A small image captioner, trained from scratch: encoder layers 6, 3.8 epochs.
Rows from block 3 of the image encoder of a small image captioner, named by matrix and row number. Rows with one number belong to one neuron. Each number is 500 + 25 x the weight over its row's rms, rounded and kept within 0 to 999. All counts start at 0. Numbers have three digits each. After the name is the row's rms in percent of the matrix's.
Before each neuron's rows are labels from the 100 images, of 14976, where the neuron reaches its highest value: "top examples" is what is common among them. Only what is clearly more common there than usual is listed. The data: photos with spoken descriptions (Open Images, Localized Narratives).
# fc1: MLP up (encoder.blocks.3.mlp.fc1.weight, 2304x384), inputs 256-383
# fc2: MLP down (encoder.blocks.3.mlp.fc2.weight, 384x2304, transposed), outputs 256-383

top examples: text has "wearing"; text has "man"; text has "woman"
fc1.755 108:480492520507444498490512474501499509489511495500455509528430523492493529463503496487527508496497503458498495527499465504519508473563494480497470495493515516513516527528505487488491451443503466481501531530515509512528531513495519510520518531525504529473506509533484515523462504498451488515519534545520496501494509466519463541492518498481496468469463531524543504470489502486483511524493
fc2.755 085:524541471515517488534471501500471496512487504531467470497473466499562513551486501488472533503539505507468535524498508509476485472494513522495534470534476513493530472459524514508448464512500536507487508481465500490512500503475507472481462522470504489528479524481529444543518495512504515479480532492509458536530487499510481500533512482501497466521520466465490508471505458537455459515497

top examples: text has "trees"; text has "road"; text has "sky"; text has "poles"
fc1.688 108:480490475483493505458478487515502494466506473502492499542540499467505501484530497507498502487470527481479547499509490508526499490522482495517534479477485485509467560497515469488503525498515505502470486513530483471473501508459517478535474505530536459472520513518461478454464509545528477564455492489528525504464506523487465492485503527582501458508495483519449525491518489486484496495506
fc2.688 100:464501511474472505479493532476511492494476508514456504467532505505475547500492487478516502531505505476521539523515492513466506512499504470454493487553516499507529504490486487517519492477479488555519490526499528503511500509475471517524484529480505522506526508482515518515496501494483502520503471460474495511526496482489508518522508469525503510545515516454542490516512501495481516511504

top examples: text has "trees"; text has "sky"; text has "grass"; text has "road"
fc1.389 097:485556511451543471460494545476533542494525524493503480482489517486480498490520489528538500515520526501481513509504505528548469515499524478498533529506512515511535509481469549487527492548465516504496522515483504517499511504488465528565481463492518521514480516476490476524496476531490467493499490508462511475495476510481542514522496470467497490482458491484504493508490499519475501457497
fc2.389 106:505517493480489483500497491475505506516505521498477501527500476499485521510506506508502492505497532514500468493505514502500516481498499492500485493491512510522502518514533498518509481467498501480522486535509495496521498488528490492491526497522525533488478486492515494501474514491503519513494510454500495518500508475479499479509512492498494492519516474530478521499509509511473496497505

top examples: text has "people"; text has "standing"; text has "few"; text has "buildings"
fc1.643 099:511517476503504527466452496519480499480480511480461516453483502500463490471476493533507513442480507547458469522516531495507529460532519449482476500511470488514515465520446478546501484522491487547467521494534485539524524520509464517505467514464484485508502498496492527495493466464519489525524494480531493504499511503538522499493489516517512473504485530462511480466506471526466527546487
fc2.643 105:485467509494490495496504510522498499514511487527503505488489493491491497498496509481493502496492515480513482501498474514510522510476502481482503499508521491488494506491520513502490503501477500489523486479489485521492508516492484483490497497514481490488494477547509497496499511528498488522491518491519490504498530510493518509493489503506507510521534490521484520498500512504503482516492

top examples: text has "buildings"; text has "sky"; text has "road"; text has "poles"
fc1.328 104:496478527523503477472512464510520519470545473482481534479514506509486476497518494486537530516511508531494490539532505478475463524531511512514478542524529519489543522499466513532500487444427469533453504492472518509468515506501487563550505539503475534500510483498493502532517460480487477503499462504464544496472490452494502506485507513547507471552469517562443505463497492497512486488462
fc2.328 095:506503485506479477533460503525509479475504537527504466517524469534513509508525502483510492524486488524559498505504490502538495506495509496537540512509517510462502472474536502502473522488483533485525480501455513523535496538492482459496504453504470505523515491508492489481498502481480443514450482506479516490507517494492505497474475492497511504496527496547528506484456520500496518515536

top examples: text has "buildings"
fc1.632 105:540501510472472547415505512482524464517468489522452479481470484480529500476513537464497517482510482467470485505530488534526531516547513482490492490526534534496462549537500450494463456508509500537519459510529560493525557515440491514517520504477474485503493473504458463458528466490515518535487526516491503500528520523470473488502518468483516507495509532494529510461508460513456507508490
fc2.632 097:476492531521486465529477553505434509525498498521530502492517476492504537518541480501509490493490459448497530504507543468500494521449461496505521513505526506475539514475550479527463479484451508500495490501454511550497512506483508500521471497474475466494514550510512453502484501488523484485499481487462485516488532455478524490519440457532455478518495481522482541505421522504492497482519

top examples: text has "buildings"
fc1.160 110:489527540517491523489529504545506486530491496466542486469511479485478473477493460500516503489453501515495525500457468461508543527530500548507460508508462536495509494530472525474504516509470480501498540513545526476504491535509532548503509489506504548480490491491462460526458507490522465519564488484512521447497506466514520504509508502500531469533480500511484482533531465507526503510507
fc2.160 091:523500504483493443526542522472505527509532488517489507508529517507493519495535524512494492497525508479507530501470496498460450499484507462465502479452546476450481524518528516545502479449474512507506472516524502506480551492516515456520485489522475493492505515501528538481520484526448510507469493516497474551511512512485537511498469469509487528459520512454537530456481610481480439487498

top examples: text has "table"; text has "wall"; text has "window"; text has "chairs"
fc1.602 105:498497462505518570520543509525510491466512528472502548515469488485500504543538520495523501510550499487496511472494514491539470461493515503502507506472476472513474465486424488481461490542501515543474528489510540541490460489487482512482480533518509473484435466496488464518480514553514516497501484501515516525484501548468490499511493474492523467494492509507505471539518539466454500495532
fc2.602 112:504515526494479473526532492494485527485491495516508462527560469464468502564471507476475495495519488542476500524425492500519528479439498515493524500515499478500469533514461521481504501503481520497507471506515478523474503527497513521465488492530477553499487481504448502478505484495498520432526487497517520505476501517504509526540534499484510507484503516508484540507462455556487521489548

top examples: text has "sky"; text has "trees"; text has "plants"; text has "clouds"
fc1.721 101:496527518492507491499505513442481517504512498512529489509497492535475487535533507478504474527487464521513446480471496524534519485506478493517509529470454464491449475517526525548513505499502493527575517503525470491492509476512497520511452491514468549523476536523512520513475484484480479451456540504510460472513494489467494452526481514491455531459489455467505496497526528494497512473529
fc2.721 121:500488497490509511492501506506495507492493511494504498503502499500500499497505497501489503510493506503487505501492509491503505502487494509503502509489492515500503501497489503498496498502514503499499505506490501505509492503498501508500490502513496503489494508498496509504503501509493501498509506496507499498504498490494503511488501492495503495502505510500487490503501493495501498508507

top examples: text has "table"
fc1.536 097:500461512470497524511490495520500507541504472510475470462470500517536533490529502473520506514504477493499452543499507505507520468541481491497507503489478509486557495516489512506473487467538542513521518518524560562508508540525522506483520503516484528503450508498479442525488499482531498524481482501467531501468456492533509528501492497565483502517495522531455513481471489522491499500444
fc2.536 070:463513515520494497466482504492472518482496524529520470516496447504534503515506500508516502493495498522521526482529497525539479522489491518514519527521515512495490525472529452540467466476484496519508488509438505501479461488475459487569462480477481500505524528511482485473475511487492450485535483506508510539513533483506517471531480480461510506478494476533466520506462503503479473525532

top examples: text has "wearing"; text has "man"; text has "black"; text has "smiling"
fc1.102 102:469492543530487504508496528527484500505513512536494467495493529525465484524449507512485506488485516470491496503498473523487541505534508481475511546524525513485502480523486509527514503459506471492505498471503491482488527521505507528535525463507499528526514461446515491475497513521456485466517540539481477515476484509494492510501457534546496490485450463484497474513542567483524475504484
fc2.102 107:496544499506455501503501498507504495487524508499514500487525516484494493522500504507510525500498521477502486509480503512505498480485474488478501480520500496524504507509502467505534484473473490513508500495528472519520532529498477512494508491494487511510491505507496507504485505461484515523516513486445518492496479503495537505502498485516502512500493483493496508546504520525474482487511

top examples: text has "table"
fc1.696 102:478521475502543533469524484512505492529526490484537539471511476510526524516509480555481491488465466501489537498489472530479487493498492447458509496478525519508510482521512504502502542518501459549503489514494481507466473483508472488499472510508470496490489507516464478492479534491541508503514481447517524512497506527522516479482491520527481490531462467450504472555510484480477481501508
fc2.696 102:486509510518476491502489503480499459539483511478478538499584463548475487536518457467483531499479482459485492518490512501457480505522535489464508495501501526477464532513522469513543429416515501489501492501490488480509505532489520453503496505464480498512488482489517498493511485559503485549473505512487484488503531539475508538504511491524510506508493524498545512485522534426485483470519

top examples: text has "buildings"; text has "building"
fc1.549 104:505449487506502516460534487498489512447554522497477534469542449506470522471483484520503534522527492480507534513518506490502445534461539498493492529502487528507531484524462516476487518497475496496483501520503513464499514485529481511518478482468499508504496503481437510512485512492494472532524409513516489503537477523523489476509516512482505516512453496482471518519495515525530496540480
fc2.549 093:524505533469490497553512513522513466526525503469536486497527504551469467510486502550497529522408496502501509482493499510514485473491482497503448516531474560507496476485534465478515509463476526529474481479529476504531498504487468477499530459498479515520545516529501525514537498504489502498479524502471479498493462490484486487463525458506497469535526506533543534464489521506458473475486

top examples: text has "water"
fc1.629 110:519564497576488512503510463520536521507513468554505517509512495493544465512495480509481515512495487528484478461467488470470542462562490534447514480439533562511515506561506549470531549506486530466501527514485522528523493510526563463502503491463486466493504509493505451535478458515497449493477491491463499528495477486499501471503520531491496533502525498518473507546515496515515518510532
fc2.629 098:503546498515459510499491450482504485511486494481521468533567478561535495497471480525517514524499496483481519547529519526508494448499531498465519514491497481496485519491533476495535482431497459452509509542478476524511495504478444493496584509454499492564534492497471470503513513462497460497476526485490460531509494485508503512494501541470521520503512500535522516503499512467445482513544

top examples: text has "trees"; text has "sky"; text has "plants"
fc1.146 104:525493524519467457493498542481531528522487520468504496541461475539475525464468523512465521521476469518491522501496482471521555486510495471520476520486522425487526450501479514510478512487525443539545488528479434512493525527485547452501512501511518499505498528550495557489512477442463479498515518511503498522523497463487518498545503476493508450489531516484462461479543484512448535462517
fc2.146 085:489503508490530533451501529507462514490497487482551510516519528523496482520461495483526498529537502507529494498537502475479471505467494520518516516502497544460498513489485484509507462479463545525484534519508496468501470469519456545490487494526479542541499503479495493462485511528470448502450489493498472451502486479514509519458499478488456499508456495503517511476479511489534508527495

top examples: text has "trees"; text has "sky"; text has "road"; text has "buildings"
fc1.53 110:492501489510474481469459501487539495463521479533481472521491481491515585491480517502475500521503510486492522507521462495515482500483555480482486468497531515459519499510485496508489516482485533507493520499494535506459474486480504510559458506510529487489509512518537498441491522548485458539470457472497523491495512535509436517510512524532472510525490486464519543512526461494494464494484
fc2.53 116:463484505465495478502505543481488501556475467527494528510521496523494573499475488484495484511501526469510520482506481534490499519487550481461494492556554500499497525509480509532513463457466526504517464487501473507527478540504463523504487513524475525456534477533505484497494487494485491507468495478501491519483522490471498534459487443517502520563519514502488515503539510532505479525472

top examples: text has "wearing"
fc1.649 108:486493486504529534516513490520490541522519516459504484505514494465444525494475522489476534536524531496511536519497504557480493457475450477508499485504489522495549563477488486474475540492489494508501480484488457477502486493520488482542503448501476501521440480463470497525465476549487489527462511506471528511527486495540514553500489453551497526509503468519488453474483508520487480494491
fc2.649 084:498556491494422490481509533495538529483507471492492514488488486537510452502505503540489509437488508543443494486528478466531526526526522526484500517544462482494493495514532510524520483474481517523495485509479480496501477526457477517492520501470482526461525507492517478508522550506522458546500503505495549509460502522482544492485515492485486525520502470514511514527476484526515499511484

top examples: text has "water"
fc1.284 084:472537539527506477509487504468523523473468457522496520486516552483470492492525472504451509523494491505511478493460503489462506499562498517472471517466519470472450493587482504528496478495471510483545500549496478488499493499502515515572464507496496523566558513519513462497489509509494431505501524485512478455481501479501482479485521466515465479498454463518511507527514494482470474548545
fc2.284 101:483527502489477511490499502484507505495509502501493498495500505488475492507499504498488487496506512491513527498504509489500499479522494502504517499506496495518514477506512495502506499480475499508496485525518506491510484501511519506510503510496471517506500493513508494504487511477505495500506489480513497498504484499502508505519488500491469501481497498502504502502510505522475487499493

top examples: text has "people"; text has "lights"; text has "table"; text has "chairs"
fc1.493 113:473523561504519532498493507476520489517467494514502561528482491508481469510508511502536489496487522499511497537498532497524520496500516521489514492484447445493489457518510519455470495509479505478474503516519478524524513461534522467539493540494544560457508471501497477535521549477539502556489473428565501496470519487514484520512508499506540477475494530500470498508511522482483507480481
fc2.493 087:522491467501491499528482476549507490498507518504522502457537509530469497521476500494461539483504503470504479451508493471484510464529494492503503474488505446463468547533491502460479434487509504493506500473478530522547484509473537444475512502495519537487506504531551506498481534539504520467504505507456497497521486518525522506487490553550469486485521464475553458525468483449499472476477

top examples: text has "table"; text has "sitting"; text has "wall"; text has "people"
fc1.177 104:502491457477508470486514479471508492483503472506493517529486485497503480489497527529447522503498490540528495520460488505488522489530537462523507507493496542490527507479468483496501448527479529532507476501479491469487466501500520487482500539526525501515507447537501524509501476508538533492464490532540543485472496528500456507496508544484504490497516530531532457542535531492451498501521
fc2.177 084:474522524506463499515530507508529496489522527458495488546509476480476522529481535460509495551538511468483539510481501465482503524444461538514502479513498478538486497480482506516477525475508473518493549516565488543438509555536487518497502487496500503505440489473473495507514483491515500504518489523487482497486505502522545544523517474496480489502501496527459509493512455486514499497526

top examples: text has "sky"; text has "trees"; text has "grass"; text has "clouds"
fc1.124 099:462496470507533532456486464483508519492494513475536481535516509504490509535466471508461494478464512515526478545489489461477502483517458465503539506510503515461496525488483481475503487474520497457488514505559478502528536477495478564537530503473495530528520486489506524487496469432469561452507489480517484483496489537478549513527512507542451521450519523556505511519467472476470502450500
fc2.124 116:509509500509513504495496517495495491504493489506511505500507510504497498494495489492504501505505501500522497499507493507502511478479504512497504501497497484508494498496495517499506507520506500491508506506493504490493506497508503483492487506499496507504502493505494489499491503506512487487509498511487503500490497503493507500498472488495492493505502492488492503493489492512486494500492

top examples: text has "trees"; text has "sky"; text has "grass"
fc1.700 108:513474488549486505504532506531516495540485480551509467510525455467472508450509481503517545508496532521459473480537526517506505490516478521506505537505503478512509541517521490516500564470507478495486484497523535541509503444502499456469531550518541484481515489477511478499492536522495510537491532508464498513491465495487468469518489512495470499477562533515468542543545525489552505506523
fc2.700 102:503518518501500502495490492491517512530496501483534480488500480512494468498492493474514516493518502495511506508505506494520517504475490492487500510518511510554506493506518513520509504483496492514521526510487508493496498508521531513522502502496485527513509524487505512483509504473480508482527507494502498513522505495507507496508492497501487488463517490518503505496508510524458474496501

top examples: text has "buildings"
fc1.35 101:456494514512447510501487460519526505518530474510506467500506497510494504476516515476540527488527517481501443510485466463462525540533501526506474483480492528510473506498487481510507493482499482513478494472481477502486496491494558569522504528539456465494498498479492468499519496467490505509513493490458515471497510439551483502512498522546477501467472516501520521511452571526496501509535
fc2.35 084:511475506486496472515485556492498493498514480538515526526504498525539500501493521493502500506495479541528467471489516524510454525498488502516499512485478499511513515477545516534438490503484520487488498515451513512535493526496467503495475492481501520503527453513532473492479542522486523444469497510519503496494513487473480475502480468488526480532512510512459537497459503507487501493465

top examples: text has "water"
fc1.67 096:466515528530479506499454523469514489516495527560519490502517529514502485521481499530472515491514452493540504515515502503466515508537450480490486507514501498477496508600550513529494517485518525486528519505431536468541468485559517495516473546517490511512510518470481487520529501535486495492460455502498458535516467502457524501477532505522490502473509428485521542493524505466496491519531
fc2.67 105:503503511502493493483493497496517495509516481500475483503492504490488514509488505487484498518485495505504507507476510491485497479513499506492522504521513485517498507499515503528492482460490509513487506517511514491507488490510511482498506496505484523488513502489503499508490514485530511479517509478500495500513503501497505505515506501510494494489505509503498499487485512518494479504498

top examples: text has "people"; text has "sitting"; text has "chairs"; text has "lights"
fc1.136 096:528520526509465566496520536501516496535526501463483489501532492514474482541500527462462485473487508473463498519442512536483513502494474478459476511516504508493508475476508488529484473470486476534472495475475503503475523505531505526450510468510487500483498514533539508493526513505473464520518530456464499500517505508496512477476568502564475504512484522492484472512497492503541512533547
fc2.136 086:476516531514510532537462508502505519521505452542488453493491518548460508459488430556516488509500517497517529519482516463497498507504507518485448505479497495488522528482513504491458469496480527475559485513424476526527525469461483494499483476468533529506495489485516485502532494512481504532512512505444505483499492519448517499463488454483559459547504500450521493515507523478489467501507

top examples: text has "sky"
fc1.537 106:511494540544496516433503508443456486497528504516511495508473475487526497477501522454458530487483515523501548505534476542521507509522497471523444492503458520504480491521505499505520501486468493541558518548531506488488492536505508471530523523490541523463464517495526487478502532501544509548509513524520517497544509487462472474537550485478542505482504474468467535501494557494538434482489
fc2.537 082:519499483526486534515537481508524488549492511505478471496507496517507519494511456494489501492485483491481509503512472490484467499521447551532528501549500502533510537486463450511505492497537551508511536489481507482486505503501509502472482483501465464536550494465476465497523511480486556472502485491520508501486525454490493503460516489528467478546528498507511476553478503464496483524545

top examples: text has "table"; text has "front"; text has "food"
fc1.434 094:489475492513514512494466514497505531459482515497458496523509522477487511487510499475474562503502473530490451479517460492502489476484487506496490508444522496502469470494516520549521503509505508488532507525480520471490488521549510515491513493475498462435494552484438493504493512476498470498490541484534505506511494485519472489509449485510473494526509485510481547477494517511509480539509
fc2.434 079:478548492471492458511522447506462466486550476495518479533493448505498525511508468463525508491506554481500486500507499547511503511513478527531499495532512495527523544496503472523507469494501525495475504482479483471506554514497502454495516491500505517517489512513512506444487517466507516528539475518476518506534519525525500506481519445503540526517464485543517497503491511499500511457546

top examples: text has "buildings"
fc1.408 077:516549529507507524493501485503518522519497525554527493546539521509485522527502473521485522512486495505507474479527493540491506540518477495503530508487528500481520492538505478483427472492453496463504499518447490508491502489539541549535461464498495504533528533512476494531516513472474453527478529485470493512495473460499510527539465495475435479491505487476509512506524509471477505547474
fc2.408 103:489514497493483499495492501497509502503510489491497503494503497494484508505496491507478485504503499484510509489485504490504488493503493496495499504503497493514502497522508514508501487476490504493503481514509514497514505491505516510506502506496491509497494507492513492499498512491504504497499497489484506496507500497507499489503488506512471505487494487507499490513510522511483500493501

top examples: text has "white"; text has "food"
fc1.4 084:478520523449512549494468516470503488499497495539508513516523516527562504492520496494499465496530435539511480478474495529468524505534501472485472486491516534523528498504479520493463462491530480474522501502507511502486501481518477543532473490532532494526520453516516494534518549478522478485510484505542480491556500447476503474483559499508456466517461509538505489574490509473468463473488
fc2.4 109:481524505496489489500499510489522496513510502480503489500496506481489496515502493506492493506502501500509516501499494494499505495513499502503506497511504487528490496513500512519508495482486500503503499510507499490510488492504502498500499507505480512506490520491497477506476506481495499496512483493499510501500494494496510488510501495500483491504493510518500504506518514527476497501503

top examples: text has "black"; text has "white"
fc1.466 104:468441504522503510548524492523501488520503497516493505490511518494510441486507491520519473481470543517480464486488505515480516485468521488453506505534454492451466485524503521489484477502517470494463511499536491469494497494501546473532500460487491475518503482497529493498521519503485520465456501520493484482476483521484477507498492526554450530506532486479490518488531534475489533508494
fc2.466 103:520541522472480487500514494519467531492492488529486503469500513489458485536476501471509530466500519498486508511469500495502510499486475492478478500490503497545503499473486482518537475506500490478509483500530490503494532530511490526526468487465468495508490491488534486457473509478474518479483493483473475484488482516512501498490519541539524518512466520460498522498530517561463498560505

top examples: text has "white"
fc1.120 112:522479536514459543520476482529512445473528477503552458507506516499535448508524487520497489489507511467486532524465506504491486518472514477500498500514472488499523529466511520535517501514489496498525497560523469497515470509539504476511486472489503522536491504518511524476497503479537488508456479518519505490525552486512471523538497506510522496528446517527466508509520502472484494514549
fc2.120 116:472498498491469497525459494486503475496496504496504491517509477458534521538487499494496540540528500525526526515483509476527515471524516483507495473511489502503485517422507489529494505485467513525487477508502516508475475512530488501493497528496505518532474525515514486499515461535550490508489463524539479521465464499515495481504508493519513515521477513541490492460524485497509530480511

top examples: text has "sitting"; text has "woman"
fc1.94 111:462520462511458488494525531503518513485505503493517488470490486519513496479481555498438514479545456514507451528503515434506494501526484500528470502494466540513582528506491489522471474519502504513459502475490481492460472465481543526522517556481511487503480457468508509496514485530498501500505463482486520513502495536476516548467525540460517482471485469473520521489504469506479495486512
fc2.94 091:522500533471496486486512445481491506487518518481513484536475489465470487531515482538545463529485506486461470472455502509489543514503516488486558489484538481496458500475492480517498520462462484478542509528511511513481513468520460498484486503496502546452507520523471465499487499453518510490540518546481476457515542482540524472535483455512486500486495517495522526508515504518532504534527

top examples: text has "sitting"; text has "screen"; text has "chairs"
fc1.315 098:495516503487437501470493520473513516516491522494543487497552527513480484479473476571519488465515472497521481462535486516494450530506519485547516507454498504504519496534477505452509520504468486474533530487512517476519466479510502503524454452487507547515500526542507506494547488504481445508515527498482485510497467487496533472544463520494511502513488518505482532517473478509517495514512
fc2.315 103:486531496493484508493498514495506489497515511489483485504509502491489491508496500511495494502503504482492497497499505486493495476499481488486509500505512499518483494523498505523500493483493501501503488532518507499522497506495495487507514499488490518513493484492502508512482513493501513492503497496493500494502491487489500512501505497512490496487502495497507495507512508510490481506517

top examples: text has "wearing"; text has "woman"
fc1.741 112:519462450542487503501508451534513468490517474512473509539482483515507491466510488495472511472512542477484491502456498493509490471531526474524512493512509508484524519504506481439498514468485503495484516520505495504499478514470495481525492509508516485458526524507542504484492467475498494530515516536513475524517500524492461487490501523470525527444489510516474528483527468498504527514514
fc2.741 100:533507507518473470521473524473499499482507531513453496455457496513485493522468514505457472502527514483475522473517542502469512484499513528512490474517531533496436508484505505510474455479459507467472521510492460511523534492535525480488494540492476487521509515475519451539523507512486490486492493480503453514468516519483506480514499523481491498495501476518541521489505490521486496487516

top examples: text has "people"; text has "sitting"; text has "chairs"
fc1.292 079:512501503503478528512463530498505485503492510536526479478492488550529479499528496473480518519517493538464496500482533456503479475536437503530518514526508475482471474505497550470464509533473517485525473505507504438458478497495511512520503516502548548536510500484490501537503508534517476514512520471514499503507451499506532441494496495530510465493517483497512457502551490472512519427537
fc2.292 108:480524517491487502486491490502498513512506498503484481490503504495497500512496487505484501493509494510501501499499501495502491488517494490496497508498507480502501490514487494507488489475482513502496489509502515494513497478507494512515504503501491522507502498519507493494491492487485505497528502477500501494493491499502492489505495498498486484485504490491502496503495505508478512504510

top examples: text has "trees"; text has "people"; text has "grass"
fc1.555 112:523513475530456501453519530470517498516481458508439534553480487468454476477546520462516515479546471453483477549470446506540522499511498505491490481517476485504506514521524529498511533472461492503514483505521512498511488515502525485520545496518533475479508512447493504544500558493491486494543512510499470520484530505517473503510486545482463466484466545497484480490546528507500510497504
fc2.555 095:512502535489531514511504519505478465484511508502518475505518460533501534500552494493509465536501501507503538537455558455500508487472496469505520519499501505488516522490534504518480450428489478522522516521477503515496503477491547474527512488465504504477513530508491492492522520491501498519517540453446498509476473515481509506502472468543503502509520506449538493504516513488466465472492

top examples: text has "white"
fc1.455 108:507494472475492544478458507458493460508466498496514437504511487453500503517530522462498508546493503490514500515520477540516528453555494472520550509524474490466473520518490462492518504505504526516497500493534488506493566491469484531505538494489518542518495534516493484455512465423479519482523494548506486480471480514439535496498542470547462529433459529534479492488482504514447474494525
fc2.455 123:514499486508496501497504509500494497497490498503504503513503511498498499493503494494496499503500497500507504502506501497504498487485510504498514503493499498504502506511507505499505497496487505493498507499487499510505503511502521502510504512502480493493503498500494502499496493486501506497506496492497497489490499493504506507496482494498493488500498489496495493503485497496504500506490

top examples: text has "table"; text has "sitting"; text has "people"; text has "food"
fc1.276 099:551465539493508514487464506490523551459522521493475506489499537517473495496502491502498474481531510500496462568547514515491541486449520484492486495523521497544460502561528463512449490462485434526518514463474547516537495486506518520502484496462449488547487487512503515491479488466471478531483500545466481489523525465521481453510497491467471526508470491516510487503500478494514536483500
fc2.276 086:480514497527480479495482500504465525534495499485508451529507474523486484478511499479524516523515506532531511497518495488515484523467488499537513535501549448493513523483503514527508503505524519539518500533497478488494514502488424482465550464490554531516481516481455485528488503516516487487484496566495482512530481514462458506502519461524485500526497484462502498493503487516543517482529

top examples: text has "black"; text has "white"
fc1.191 093:493483521520536520530519571498475506470518514513514499517454517500470514547455480488498472498504512504513468501487504455557523515521537484473513513464518500498477464536512493497538476476493447517509522508482516489508473521520477449522476485497508488504507512490522493494522516543490462534469475510517532496497452488488468502509476533485488489552483487500491530570499556459514455503508
fc2.191 108:505520490486510448505492525509470508449470498486459495471454496484533533479541474457547502465481521483490466470467537483482509523518490529488506493497501512534472507490500458477467505548494510492519472481477478508521532524487494499433486494509519505495484468505513498464481482451454534485500502509540529509532492489451530484511566491467509516529505510475472535465513499522547514488495

top examples: text has "black"; text has "white"
fc1.195 094:507506511562510516504523540481491477486512454489484502529441518489493504555464474488513465481471533469496465512470529482508529503512532491493501473499506486497488481543490497493491460485494470485523521501488474488508477519533515473476471514531503505467472519474513503492501545563501473506467479491537539458529461512503485512507508544439451511554481480479512517520467533458478495536494
fc2.195 116:523510497481539481493501533515466506457461487496483482462478504476518515501528489443530488481491527488514462480441538484504511504508498516512506477501515501525463517473489471495472515550493540492496449477480472498512520506503518506442451487533510519493486464497510510472499479460470532491489508512552517490517483493466528504500525497458492498531499499467470533484481485524530507478502

top examples: text has "water"
fc1.301 105:548497531558531456539471459506514487484531519479504476501478481490542517521479463489471479524520502491500469514486486494511533465525500474504491506493523499443556518504484463462468474492496532522476495538492547498500470498431478515534531506508498480531526486472517484496469486517454519525466515516501481443502498523522542512500542483512491526509491495493438497568474494489491500480514
fc2.301 083:507469503481514543472484514450484492484495501548460487535494515557491531550497512474457503494495533502473500522463505469507477443490453481526493502524510503522522493488510503496485516524511536473521519501468526540478532478525526498479450509513478504445524531484509442508494543501459519468557520506490467520494491461482503505509511531483444500495539494469468532508466525499517486523485

top examples: text has "white"; text has "black"
fc1.390 089:526529508528538536482504559499495492464485489507479513514466510504521500562494466474528435467489509495490468503506518499525520533547528506496495510521494488517495462528500489527500469458521471492497496498470516522537480513522501465473487504531501492466471491488489502521512502532490462519453496507520525471517494521507492492516511551457483461562495504507500502539494544432495465543523
fc2.390 108:504509482486522470480499535514461503447462505493481509477479491478525522486537489453524519498477521490531474473455540493491514501514495517500520489494510521527474520490495461482480523542485529503498459490482471507508515538519515512430459492521502533480492477502518508465488496454481534495501522501548515513518501491473528481508530491460496508536518495480485532466469492520545519481512

top examples: text has "white"
fc1.746 102:470523509480502536453511475528497516468516506511512487536504488476518502522490567497512458506491519490505500476487474470489539481487489483511509544550503533490464551522461518502541494485493500484476508522479494478458528542471531511537512512508496499498533521493534496464499503471462504491515520508482528471501533467476531499539484516484453502476494493513465512489489513477488518470509
fc2.746 089:538485496524488491460547512490526484480520545454500473510494468533511515565543482521487506513499498493455543516532492480560533511497513544533517510467512469545492477445510489498491484481466507556511547486469502554499503524504519511545472543501490456503485503496492465433503504500455527478487485476533475528498484530491537490520478463522550484534487483528485487508471527525508534498517

top examples: text has "trees"; text has "road"
fc1.62 104:513499501494465500446495500511508528468505492456503507537486513470498534507435499526485487508503522447479500501521482468513486516510545503489455536527518542439532499506465492520442497529480496499454511493491552510476507498459507507499488519529529497479543488518526518463551536508447508493467497506466457471507509529482502499514511468541479516508508520480474507553540480482470456482491
fc2.62 098:476509499520477476512491542496515530541516473545458498484480500501458529511488503514490486495519538451506527502522497515491494525489510487471492506535523491520477505486511521502513521511496510535510480504500480493522511500516469519478502511534531536503498499505498528514478490482500515512469471498491469517502525509510497517512491465517487486535529499474518524500504493554483507541507

top examples: text has "sitting"
fc1.507 096:497510513502515526481497489500483492496486493513482470505484496473501526481452534506445465482491533515522448487514495506531465490475508484493521510543523501537473518513542481472459515473473489532520470509489554516532484521484472544544502581522522497503498484508471522509520461554527472497479496527495520524507503466481476485536501527524512529494491516464534495488494496504501494537475
fc2.507 073:529489482507488512498482527532539502471483483494524489507521499525479512516515491473468494484469482483536529528525496505504483510471470524513511472505524490488494510508496468503513483524517568516517510469509444480495518516490497494479524452431511491503511525479552499545498548495496460521486505535500451484495486524478465502520534487505476463533527452502515466509529472500489498504472

top examples: text has "white"; text has "black"
fc1.438 095:478509525533508501497509518493513496481524503501470496526477501454526495550453450487513493471474556497502506507453554488509517505555495515462498502470463463534464507534505517494523469492510494475503510479485512515529497533565510497455481503550519490490481494522503507495510528535482482522462480478538538487508487525503477484527514548463457498521455473449515509526462524494523511502509
fc2.438 107:506525487477527474485488529525460498461454488504492501474493510479511514492527485449498469494495534498535482489446522497510506498508475504509509492481527490529473517471486478495479523551486549494503446487491490497512518506498529521444456504509522525502491474497504526474511485483497542484497530488546508496496496489464518497495507515460490504516502517481494532487491468529522507470527